Weights of a small image embedding model.
Data: trained on photos of arthropod specimens (BIOSCAN-5M), 97500 training examples, 15.4 epochs.
Rows from block 7 of a small image embedding model, named by matrix and row number. Rows with one number belong to one neuron. Each number is 128 + 24 x the weight over its row's rms, rounded and kept within 0 to 255. All counts start at 0. Numbers have three digits each. After the name is the row's rms in percent of the matrix's.
Before each neuron's rows are labels from the 100 images, of 14976, where the neuron reaches its highest value: "top examples" is what is common among them; "place" is the part of the image that holds the peak. Only what is clearly more common there than usual is listed. The data: photos of arthropod specimens (BIOSCAN-5M).
# fc1: MLP up (model.blocks.7.mlp.fc1.weight, 512x256), inputs 192-255
# fc2: MLP down (model.blocks.7.mlp.fc2.weight, 256x512, transposed), outputs 192-255

top examples: class Arachnida; order Trombidiformes
place: centre
fc1.504 108:124118133118150113130132156125178113075104111115135113147142145197115128150095159118139084153136141163140127166109148108128163121086152177127117122110120129126096088125155138122129117153133085
fc2.504 108:087106106125128112118141072130145133118093127127149108165107169148135114127118087151103092124169135119130123089094112125140162148073127117080129124123116085127109129139130129110120157130127138

top examples: order Coleoptera
place: centre
fc1.58 105:124100087140141104172105128090122110128145138149116111086105096152154095120136129134168122166166105138147130130117140143126141129116099156162070154125133171099133125126183119102180104111142125
fc2.58 093:102177131094129136136139113089117128132108131123084121122132114108128119151098099133116131152083123137121121152118110111158131087134113190144171106088116145113126143122185139094131120137120130

top examples: class Arachnida; order Trombidiformes; order: Entomobryomorpha; family Entomobryidae
place: centre; top centre
fc1.302 106:120113112111167123146094147164194132088081128098138108128133153183086120152107134130143123138151140138137131159106143112113156141073122156128106118109143153139120108118165146111131155137111119
fc2.302 111:112123123129140107119137118154130144146095115109155132130084163162124143130125099122129090105133128115138114137091107142138136173085130110105131132110124094160122129105118133091134151118134131

top examples: class Arachnida
place: centre
fc1.117 098:128148133121153122133127187155165140097096114116111110142109162141090138180144129117146166148145146132139137128105139100141173133066089152124130108100150146121088157124161171072130161134117132
fc2.117 095:123156156063121124134149144117170132139137117133173138129096129156127140070148072097138082111097120092106115136141105161119123156133123117092175152090149117114113135136105124091128132104130136

top examples: order Diptera
place: top centre
fc1.276 110:143106118164113151171121138151156103135090098134098099131118118142123130100133127098169132159135125124123135139130131076161168108118119209131123097135157126139130100165163130108124168101084122
fc2.276 073:116111132148142122126124113086166104165127138170132120147141096103127143127099119062148121127185127097151132119159100127132152134110130103140135120149107128112108131098109185159129104130125131

top examples: class Arachnida; order Trombidiformes; order: Entomobryomorpha; family Entomobryidae
place: top centre
fc1.476 126:110125111100157130142095173181179164108116118109121122133113132171095113156150106122159116114138132141120132153112131119142155143088116144126128108094145173136117134121153166101137170133125149
fc2.476 150:144148132126147118136134116151144136135115121092152141136084128200121112133132086104148097111101126122132130143113126124142128166096113127137132166115125118152137128083127134091135155112134122

top examples: order Diptera
place: bottom centre
fc1.248 096:111105156099117118131146148155134101083119146113145151136112155136132102161180131097113162120111150108067157110146123138141148167122082130116118118132150135141101093087177148056161102119149116
fc2.248 107:081145151104158123055118168123119125147096130092109136117126121094119114138082152127182177137127111106127114157096134133180120141117142110129153131140092130140128117127131130175127126153130109

top examples: order Diptera; family Milichiidae
place: middle right
fc1.435 097:141138121118163129144121149101160123091095120162101084148138122125113122163137152083130111146129114169141144128105139092131155125128090172153127134110103137148142139134143183129146153155114163
fc2.435 118:126094113179095124095116147100102157111105142122101116077078158152136113103168171177144117118155128128126128137129138153121127097153135124101119152051147150125111113127123116070127136125119127

top examples: class Arachnida
place: bottom right; top left
fc1.454 118:173111151103145122115132196120094166124115102164097105141104164150149094116093112104115108137101148145158130116128132141194126162107136177129089171166152131136100107101169131122141170133150119
fc2.454 084:133126136162130134122155096099154136203146127157132137147172087103128170095145143120125135128137131076128121136123069114085104121181138122117135136106086101120139130144080150120124117109132139

top examples: order Hemiptera
place: bottom right
fc1.281 095:119132145134100103136112105138134159134101131101132156114067131105155112115203126120194156140127136135138095171144119157085101088127065107122106211125153148137141138102126111097144124137145082
fc2.281 099:126074088111141135169124108152162105116104130144135112156168166153138135152099152129101081153164126104131158132097159110168134151108140129148130100121093123138120125145111116176128127154129122

top examples: order Coleoptera
place: centre
fc1.498 085:126104131109161137155091190138164130113157122127088113128106106159134070120122126110160105150129128144109086138139165109132118174079116135141131177125126145092154125098141156132091164086145145
fc2.498 086:174131134149139112174126141146166126167110127144115115144138100142137101090149101146143110139090119117138151131131132110098106118138121128155116150091086105115130122110144144132125135094132132

top examples: order Diptera
place: bottom centre
fc1.24 102:100108080094125143114148130172118084121111098163129141153131127114086138164125133090121132150154098150106112137118136112124163122122112154104096126107149103131121142158148084114139115153142115
fc2.24 119:138176187134136109170149152140160101174152125122164137112131099123129088073154129144114118145094127139119136106139107101096130144092140136115164157183140099118121134120141123119139120092126121

top examples: order Hymenoptera
place: bottom right
fc1.395 091:107120131145141147169146115136116077151101115178126127136134140134126128167107132088112157163120114158136129090109113099092106136105113161117117159145151106070116163144151112110143104144103104
fc2.395 090:162157165118127130145119141099144142112123139125118106121117141125133120067112103152160046110085126118132100129144106148119160135178136134129123101172114120119125120099156119148138168118123131

top examples: order Diptera
place: bottom right
fc1.471 079:103123116142114131173121121128155116092109120125127088125142103136125131157156111064160114137136101113123146110144127104174133125109064133154092140140141160117098130099171143072116126141141147
fc2.471 093:163139151114172131114105151142149139119156135125197128117143173078126115132151162121157144117083125136117119182135190129121135155117146131136184107124113119119137134135075135144131098150134131

top examples: order Coleoptera
place: middle left
fc1.240 083:115153130081135096147102141146178152083147136135132106108145134149140076135165120136148132145125126121140121131120167141105164151078127143131129153124133112101112138121180144120160149110130137
fc2.240 070:138118144168106123161111135122124160174083131144102145133101126143130108115150116094155132104139129093131117132132114149098121091102124143172102180099158126114128126118184156100125146087127135

top examples: order Diptera
place: bottom centre
fc1.413 108:125162156099122111144143108147152111066081128155146145092125148103116067148180149098130123155131115124070115095140125120100149176100106141118118148127134088126113103111146135060158101146144124
fc2.413 112:087143140150143130118129127122139145115094130110085117128111121159144145107113113110125130137158127083131155120123141148140152081155106099118095106177090153150139124183176126090129165132124133

top examples: order Coleoptera
place: centre
fc1.170 084:133143111115140127134111160153154103065131123123106097131127132169085089124162126111181108124102125150135090171134168119129120124121092115124092160124134119121105102120150124126118137115139131
fc2.170 089:116130145153155118158150117175144122162119125129144124134165119150132141148091117160121142151130125151120121132097096071140127117092157139089114111115168057150127131162146083173112112152125136

top examples: order Diptera
place: bottom centre
fc1.464 108:112123156150142138127135147216131070123149131113099121110169103106161113163149106118124157153158100150138124126131132103158114120110117152109119110151118122099112137153139148102125131151143126
fc2.464 104:144134155153137133177135126157166137178173130122155130133138159126128137077152127116129110082109130122129135136133108097079123136148132148098176120181144100125123128167085117147130146098124130

top examples: order Coleoptera
place: centre; middle left
fc1.61 096:117125134105140122162132141147149121075141123151089108157160119140103083140137124148155089125118106147164095163113148107133147142082092141112079166146135107155119103121189107135129151130114143
fc2.61 098:122146115099147120166151087135152140159111121144125126166158141164135145107110106126119108140098123125124147123088081110105133087136145128101125147128115036111117116139137126141135090151129122

top examples: order Diptera; family Milichiidae
place: middle right
fc1.84 126:135142118123143159108119114093130171101092114169097102154146121108110135174129116121126130132123101146141159101121130129132151124135082154160157140101097133129128160122130199124154142164108131
fc2.84 135:129090108180079123107120182141115136111120130123123117067092154109126108114162164170108112138183133136124112142145140162133126103138121142085092129091144136135125108123119119065127131102128139

top examples: order Diptera
place: top centre
fc1.438 099:138118081110137104122141082085081165119112145183093120167152127172141149136128133133110122135139135128137150124122137105108131115135107125179138119115108140126123150161141179116162151134103134
fc2.438 107:103079100089116149123129174164139161093145133143103104167081145143122133149154149124125147145152125150137145081124154178118125131134128120147142174116064091122133144126177149119132086148127129

top examples: order Hemiptera
place: bottom right
fc1.3 110:124130149171154122164092090134130137121109127127087099111102102102154112125131152116128140170169123128103144105130133116126135123112121121135160136104130127098138136149128180124173146185084146
fc2.3 116:124152119107123125118149134126145113137123132138133144110162134091122120109156150123091104115136131051115146128146095168184135168088125170112117117111109129136142125124130147108121103086129134

top examples: order Coleoptera
place: top centre
fc1.374 105:125125112117170112117123170132119103139143144164151134099101124110107127120101142127134136151150117149127089113132143121103144127131141121132125147117114145108121147126097099149125118155154130
fc2.374 118:110154094106122138106140125137129117140110128134123121095200138134115105105126089160160113148077123104129144166121152093135103135179102123101107120126120147142131131161136108134128162113129126

top examples: order Lepidoptera
place: bottom centre
fc1.392 104:111109139113130117167129169135135099113110129137126119163143119116120117109153150090141153156130144134137102181118155125118113129074075098111104160125151140175109107125165114109142109117134113
fc2.392 088:141120101122129132133139118180119145156100127163067122168149129097128138162121123128127111145103125137131146178111126135124133108166132144146094100103113149105139124149097175129135177137124134

top examples: order Diptera
place: top centre
fc1.505 090:130131128133123134151115089184174104083103099135140127140170113143129123111120105140173100146138117108152131190145119083164176148098142116143135087130136137171098115108127138121109128120070076
fc2.505 075:087149103141124136145172111123154152162076120125129147112109117094132163105135150151099116107120132108142130104121063139102106137138132089117093118132094098125125134106093162156128137124127121

top examples: order Diptera
place: top centre; centre
fc1.143 084:141105148137151123140112098167137107091156146136126141112124119172094097119143106112110152148123131129061117102145169127097140162079086131130130156132135103120129114145130152091107110134142139
fc2.143 043:127152164179141133129114169105116141138123136149070132060105125132126068139129099131143128111141137132128112103143113149100116125131122067149175145114122135115117129073136144096135112124126123

top examples: order Hymenoptera
place: centre; top centre
fc1.356 096:154063123122139119192115093171170093141106127141127149156120113164115142095117132106138159142117128129057109128131140101110118146083151123122124139125169125131095083131118118135146101120106121
fc2.356 084:146170138117112143171123150109096120111111134119118109130110165104128115147147141165109120126082130111127105118136111069118116078137114168171127173144139091097129125151167111132139148148114135

top examples: order Lepidoptera
place: bottom right
fc1.23 107:118130174145093112135126136126084161118119126115115136136111110130169089126164124086122132146106128121110110122150129139138119114094088153112159155139179105141137083103174122042144121123130097
fc2.23 118:111136088044130134065138150127098131117123126113126132125163156097123134122087181119171129156136127123119134151111156128142115107137120122132111126072116152127120125147116125159137104144140128

top examples: class Arachnida
place: centre
fc1.215 086:177121117130168156155109149155142099085132153083127117146123141189130076151115134146119159148111153167120144158117158100098102128090119131162125126147090123109145146115155119123106137118131164
fc2.215 079:121117161147123119132135155167129120141080127185138135106135076137150089136151155122133164140131115157126143136128125154129108142079136164144068171126090060127115123095181130138129107121133114

top examples: order Hymenoptera
place: middle left
fc1.251 108:125046117102171150108141117136123117117165150134115103187122117154118138146130118117113128119132162131100132131123147110093145137140139122124157105094100132132106143141110138145174117170108152
fc2.251 106:113153078131122132153146147125154128147096134164110132113171151099131092113161170145144087125124128091139185130116122147161137097144121170119103134126128086105125135158173138129129147090118117

top examples: order Diptera
place: bottom centre
fc1.107 092:105135076123131136130121144149129162096106137152140127112100133131093083170163085116138145153136083147088121114114150123136152137080142157116125112120167122121122123139143130066164111114125120
fc2.107 083:098174183180149139127117097091128124129132124071136110136085135171131115125099109140131174135144134134135130109113136093142135145077126101156171154191099106163149142099140130129129161104121148

top examples: order Hymenoptera
place: centre
fc1.286 113:160108121110173153132108104111108083108122157109130122155112160185087125138114124111109172121149156154118123111145140122109134132103127108154125117130129110159096100156157125124158104152124119
fc2.286 123:130149105077123116155141104046111124114076123149123112141094118132126113148131189134121136138109122171117130097106127070126126104133136185147104207144135076112117136135164117110128147118129140

top examples: order Diptera
place: top centre
fc1.13 096:111107131142113138130134107126137138083115107154099123135133121147083165131139117122177156128127112133124131124116139157172137168080065085125135113140137147166093120124146131088117135119135095
fc2.13 085:102144141081133131131136103097130136136159128113142123149107096118125116133134129114154084146108125092137116159174127083133130123144109114134245126133122142126154125115066189114133119141135127

top examples: class Arachnida
place: top left
fc1.127 099:151098115104184127146106151143149132125141143159114100109115110123121120100125128132151155125139121151132120140113156118126151158123139135121158128106096120150106131114104143153148146151115147
fc2.127 109:120149094132118133123127106130118159129143128076104169113152154120115102115165074113147177116112135093126112139124141176143124118123118151097108126145169127124134135126164138091124117076129145