Rows from block 4 of a small image embedding model, named by matrix and row number. Rows with one number belong to one neuron. Each number is 128 + 32 x the weight over its row's rms, rounded and kept within 0 to 255. All counts start at 0. Numbers have three digits each. After the name is the row's rms in percent of the matrix's.
After each neuron's rows are labels from the 100 images, of 14976, where the neuron reaches its highest value: "patch colour" is the nearest of a few named colours to the mean colour under the peak; "strongest on" is what is common among them. Only what is clearly more common there than usual is listed. The data: photos of arthropod specimens (BIOSCAN-5M). In brackets: how many of the 100.
# fc1: MLP up (model.blocks.4.mlp.fc1.weight, 512x256), inputs 0-85
# fc2: MLP down (model.blocks.4.mlp.fc2.weight, 256x512, transposed), outputs 0-85

fc1.383 106:085106164130158136140126123094099119145107140147108155141138145116171102149121137137152099155081101103142171114138067091115120137166143159106120169156158094144125092142130132057131186104149125135133081134087080095079156139178098110107155146142166111147112139
fc2.383 122:123157107113091113140076149122128086126102195158146140116079152095199113098167141119127206136107132133116157112134102156141175135033162099145177103130103110100111183090143160096094182148143160158122100143150130101064129130062183119162121193035116148115186090
patch colour: grey (25)
strongest on: order Hemiptera (35); order Lepidoptera (34)

fc1.287 101:138142171157095184178127156180181166215111121082112142128126149140079112082131130122105062121136135006133208125113122155104120174140052163137151166151103136145108114100146132093175132079086145161096046134122121152187109134090161057160081190068124147122088053
fc2.287 127:161141093114165117158169088134099125067168171195164128131125096115149134104085079118127181108139139201137092135124138133185166097122217131119146114091140066110112141169137146085074117138161127098129196116131133090026112072155166157068183092190130134096143202
patch colour: grey (93)
strongest on: order Coleoptera (46)

fc1.375 094:092107140163144183104125158216130082108150083106104036152179088131108174088115171097151128164176131065077099136134138155161094109107117189127137107126134069145086131158215123123116133117126062141140139059144123111184136125147106095118129110144103081035138122
fc2.375 107:147184145119103113136130144123128134171152136203118121105087138140160131176167127131126104054081143124099205085136110148108142141114144069081134112127160175131174191162138125063123189128102160102124117152132138137127119205148174156072103150118124191164127104
patch colour: pink (94)
strongest on: order Hemiptera (74)

fc1.195 019:140141152174135115106121117128133120153146135171156106107197142092146148155079158167184130183139126101124156113106113111070111072170122092167125106156161152138138123209157122121108120079164082117115131129150046151128139144106143112126118099148128122161131130
fc2.195 014:092192168112146152124148134140129126072127149086086110114116132162107168032095172139178133149128102128116165155169180162127087248105115120125056156148094193138126146121114119118136184135128121098121145105118109122138110079107129185134141111124125131107072113
patch colour: white (93)
strongest on: order Coleoptera (37)

fc1.104 128:161182099144118168123130122178142108097086134092062105131133102107167177180191122123114127182108102092129124144076051162138104135107143155155159139130123138143146139148131150184159141118127131100143161114133116161129138123176101142127098196090174126117104113
fc2.104 121:209094143126107134123143146121109166108194013125144113060146134088092138105050069127140112082142092122115092161146161146124160143212119131137069151070118158123120109134134107085117076127174109120141143129124129144161110072172114158150116101141141038112107169
patch colour: brown (74)
strongest on: order Coleoptera (58)

fc1.94 114:125114145065127182160160156130158103132112081125127149093142166089150169159112115139126064116073092086130129136102134131071154145143123121199105164078155161156154110136092038106199204180118108106153122155052113142142127129147129069089128122141139084122073138
fc2.94 120:097115100145095108111091073125158106114158133198132122082173053118138091131124089134111094156133102026120131072108166180126088109069157121134098123164139099115121195183120117102108110072121180083150154095129136101121146161087150118119118157103109101137174035
patch colour: grey (69)
strongest on: order Hemiptera (62); family Cicadellidae (30)

fc1.378 113:104126162152116173137128152123100078085148069117124161178066093083091103086128129105121068105122143074115073143114146120148123135092127142171153134076153127121141150167162093094164155152137131150096138067139107143154102161150203118094109155138116096060151087
fc2.378 116:188183089098103133124151111098172122083106147126085144054146165120092126192086178125119204127062114120096140080101121131072115085149124058125084113125130155154107132074140111169156174158159161144129172134105137140120133116116148132108160144146123153131160142
patch colour: white (87)
strongest on: order Hemiptera (30); order Lepidoptera (25)

fc1.255 099:138162169111106147095178194126145128130093170091121154196045121124055156114147134097134103132139157108108116154183109113150103146109133147105197122108096120099140121124153143144126164107147192166101091150123138134183085168151074117077132155118177122080167071
fc2.255 121:138106137123142142130107177115127126212190071158113130080104139131141103106113107128130135092129107109165193090119090149123143120185167079142055108157183180114147135116112090132128182077122098040130112132111122100110112146146133157165191126188118137186096106
patch colour: pink (88)
strongest on: order Coleoptera (50)

fc1.205 099:101132116142172150045131127194136125118135099139100076136146079117082158121139165108153130151161117103001112170138104156129154150135142158182158090117099113130116146121177099182123130160115075128151117112126109131115127118160121127115136131154128107040148147
fc2.205 109:177167157138106115132139125123110125151169109206136131131112142126152135144177101147133167087068128131138160067137147135153129123093107112104133114142156118117134195139113162033091194080150169090116145141127120100075133192102151173094138144124131186183104141
patch colour: pink (87)
strongest on: order Hemiptera (78)

fc1.137 120:081126106105134211184095146141134121105121164146075107104142107116166142162202124121133158161119110098146140151129053134091122144139158136121144119128158125096176100137092132090111151072134055143128122127159102193190177119182068116133118169127140104136121093
fc2.137 107:155118187140104141157123152123132150117113054153081141113138171118131163160042084129112142096111095146132087187125156129126139124171125129148100113100137108138142105111112094202135120136130139168111135158136138138146131225154113136145078095155123083094170103
patch colour: brown (42)
strongest on: order Coleoptera (42)

fc1.204 103:137100143117099147049118156194105143123130125148085109203113143105072128127151158186094072161111106127065090132165115149185135153113161112167114115111104134145114120103171100175168213136165146112159100115097106092093100190147156148083150167151134109121126137
fc2.204 123:167147129136138122139144102121123105080167084158191124088181114131143120075131155120140197118124136138143097116112128113126125085108145100132148099135176068140096101147137097047088075144121101098119209094136118166091107066082117093162144073116137137123154131
patch colour: grey (28)
strongest on: order Coleoptera (67)

fc1.267 104:112133187109125166046143129102111132099116149161130135106174135126126168103244134114142114115123116103114110177129112161093112155097129156166141134140132100128128132148099145133113124152147099145149135107167104166169119116144072124138094163088147087101171103
fc2.267 128:165109168134113124150149117122141158182174072204162128143159166155087133083050117114133143100120109104124193112113127091173137130167114081120103099156136169141109100136117115111064130097089142079137101126099127102114129167105162144187130085154134108139081119
patch colour: black (66); brown (34)
strongest on: order Coleoptera (38)

fc1.126 096:124147119185162161041120126147118160114125085168086165128159118106085153121203154113175134151154110086023131169115151154144122150132103160153162101104179114135091137117143098157103126121126057109129140080134077167164103121166117121096113157171110109060139114
fc2.126 098:181084149121116121098143084131106102145161108151181136095121124122148121120113133130143169096066101116124144082143122130123186120134092130129101126118128103144076139153126153064103168116135169133121130129109132095060147107088132128118160142129118143154108163
patch colour: brown (64); black (36)
strongest on: order Coleoptera (36)

fc1.317 112:073107122123124160094094099147156134090129091109135068160126115102169101113106190106111102112086103108069108130112140134065099158110120126171121152128141069166117181098111098115144149153148074177193147096144133125143106170155146086126105149114113116103147099
fc2.317 099:189196089132116126126135108127123136128092151087135121133113140160083108159115154136108115129119128104109132151125150118097130118096109071093135116104105172135114165078130123132155115153179126180096150095118140170170119134155150131030099106108130133127182122
patch colour: white (68)
strongest on: order Lepidoptera (26)

fc1.236 113:121168155114170172097106142150093093093151173133136119159120052138080124128127207145126104112149134103098138103118118150097142145080142121149171120181127114108127131155135177142145140111115165174138139079159113129155110182167115108122170195115133153084185050
fc2.236 145:171039173110102125129097175138101129101168030150143120120070162100165099144112082121110195116047092146143119091133137129172121128152087057151094103153155183137144115096120060099153189126121118093121159159127138141095125124121104143129133157170130150145098126
patch colour: white (68)
strongest on: order Hemiptera (60)

fc1.433 095:093130181129154151111101153151132106189104183172094162186103134129086141096128132160112067106125122117114128134074094124140140175112109086157123128132133140145072127129158160117169176114108126106167049125105148105112108211074188156098119203121162160137161110
fc2.433 072:241073089134099130122131084127133139096189087053176097081130171104139130187136120122128180166123144148105118096136120144128145146170120179121141123091138122125124113109146105153052090144176099136127197140153125136126118040115112118144123097127140129109076178
patch colour: white (99)
strongest on: order Coleoptera (37)

fc1.374 038:109163170125146143158123140086146082119174053146139148088168140130136189162096086120153117098097160132128092106169173175074109134147108172184127095100141110147123098165114074069141072184137119120212215083152140148165125120130107118116120108116089094109106133
fc2.374 036:199138126135103111146119140121102152167105138089124133154112122162061135079064197122123058152156144190144085126115157103131125106138091084087118179114114112120147111089135139140190163151139077136109095105117114140155121125166097139103089099141114115107178198
patch colour: grey (63)
strongest on: order Hymenoptera (48)

fc1.73 111:052134137120125168140142143169112111136105099130062116133122122107142149135158143135164080170180119070128132165132097110146119141157112152125140151147148089133120129140171126047158190144128136130106075116068081083096144145122099092087124147109149102148128120
fc2.73 099:093124125139111131126109098129131078102131128167096131121134133132167130143134212129126171172168120062076117110129117185134125094070143151193147075146124096125113139131132162109064143122126154140129114118142132068066128172065149111153146151073134101131174058
patch colour: grey (54)
strongest on: order Hemiptera (51)

fc1.182 104:104142167157160186091126113132135112152135142131096151138132114118091140118130201085140070130109079051074119138133126145136142124116137162199118144127112071168160083183150113111187131169100137132154137107102116129141133194164128061093135183100134104056171134
fc2.182 078:151108171128130136115126131144116134102109167067071120162158151112108126141153096125121101201104101083100105186142163164177116143120072165218115164103099179142193093118114109145148113102129116141134108121125135124120127172142147112080066136108133068129085119
patch colour: white (65)
strongest on: order Hemiptera (43)

fc1.64 117:122146147085107192140145179094128109095085128046109161124118178071161172143148081083130102142106131081110109149144083130149080085144089110154125142060141152153111144142076081081160144087156110157187093127139122155191140126133120064054112098103116097139145099
fc2.64 127:101175062126120112129113097127126092123161083110102119119191092142055129130169124132126159162163151095147071135130191164111074123075093084126162118146153089114125141131133153122103154127114134087148169098145142112062126028143101128154154075201127103137129170
patch colour: pink (89)
strongest on: order Coleoptera (49); order Hemiptera (32)

fc1.40 108:115143179112142164056137126108105121108121153157121139106183135123128166086231127115149119113118103102114115194126136159086116161097113160175146135133140138151130125148084143159110131136148084131163134095169101168162133101161079129127099149104147091098158119
fc2.40 115:157093184132103128145144120130138160165175053209154130130147167134099124089051109118128163106145111111137168106117135099167133133158113090143101120134132131136085106121123098092075145102107144087130117135119128098092130153072152137182135097153132102136099115
patch colour: black (49); brown (44)
strongest on: order Coleoptera (45)

fc1.96 122:135160121147169130137098174112078088123084152125074158163068122111116150111151128098127103143134105128090164169137163131091139170157026188156123135129144129160080137129158171143223151130157072120149089086142134138138162145173169129093114150122132101115150136
fc2.96 118:153122117117177132115116095131118133131163192154135142132133074144113117142063115137131157156146119129112173065144116115142124140155198100127131124135124184098171119146131120164121167083144130097148184141110127103097115159182121149093255149187139163161081125
patch colour: grey (34)
strongest on: order Coleoptera (49)

fc1.72 114:130151171159131193172113164143128098098114151097123132147105134092109140113117131081133120133122138052098124100145084132142120128140151113153157113107128102145161112170151086073160155183127177162127133125148129110165117143135093107086120160116150106050142103
fc2.72 080:194159151110139123122123120129141095070120171138181123097145129102028114160102173149135114108097125148105167162119104138169136088113086093177107088099090169131113194089127165118195152180154139151125156089123136099107137142090096125057085116127119165115116149
patch colour: black (57); brown (29)
strongest on: order Coleoptera (38)

fc1.43 093:107131174103126156079160144121136131136071168113122136175100112122075172102199148133143097138096160108104142161209065114109113147120133122130192117138110114112159128117114156148116147111160191168110074137151135154168100172132053115089115163095186103125170072
fc2.43 098:132117147107144128138149191130108140215173053172153112148083115141147110073104054111117113104183113122176195145117099102141163140210190086125088137155147147111124122156116098110114164063086108070126110138092134118115118128137146137187198109163130114164087136
patch colour: pink (92)
strongest on: order Coleoptera (36)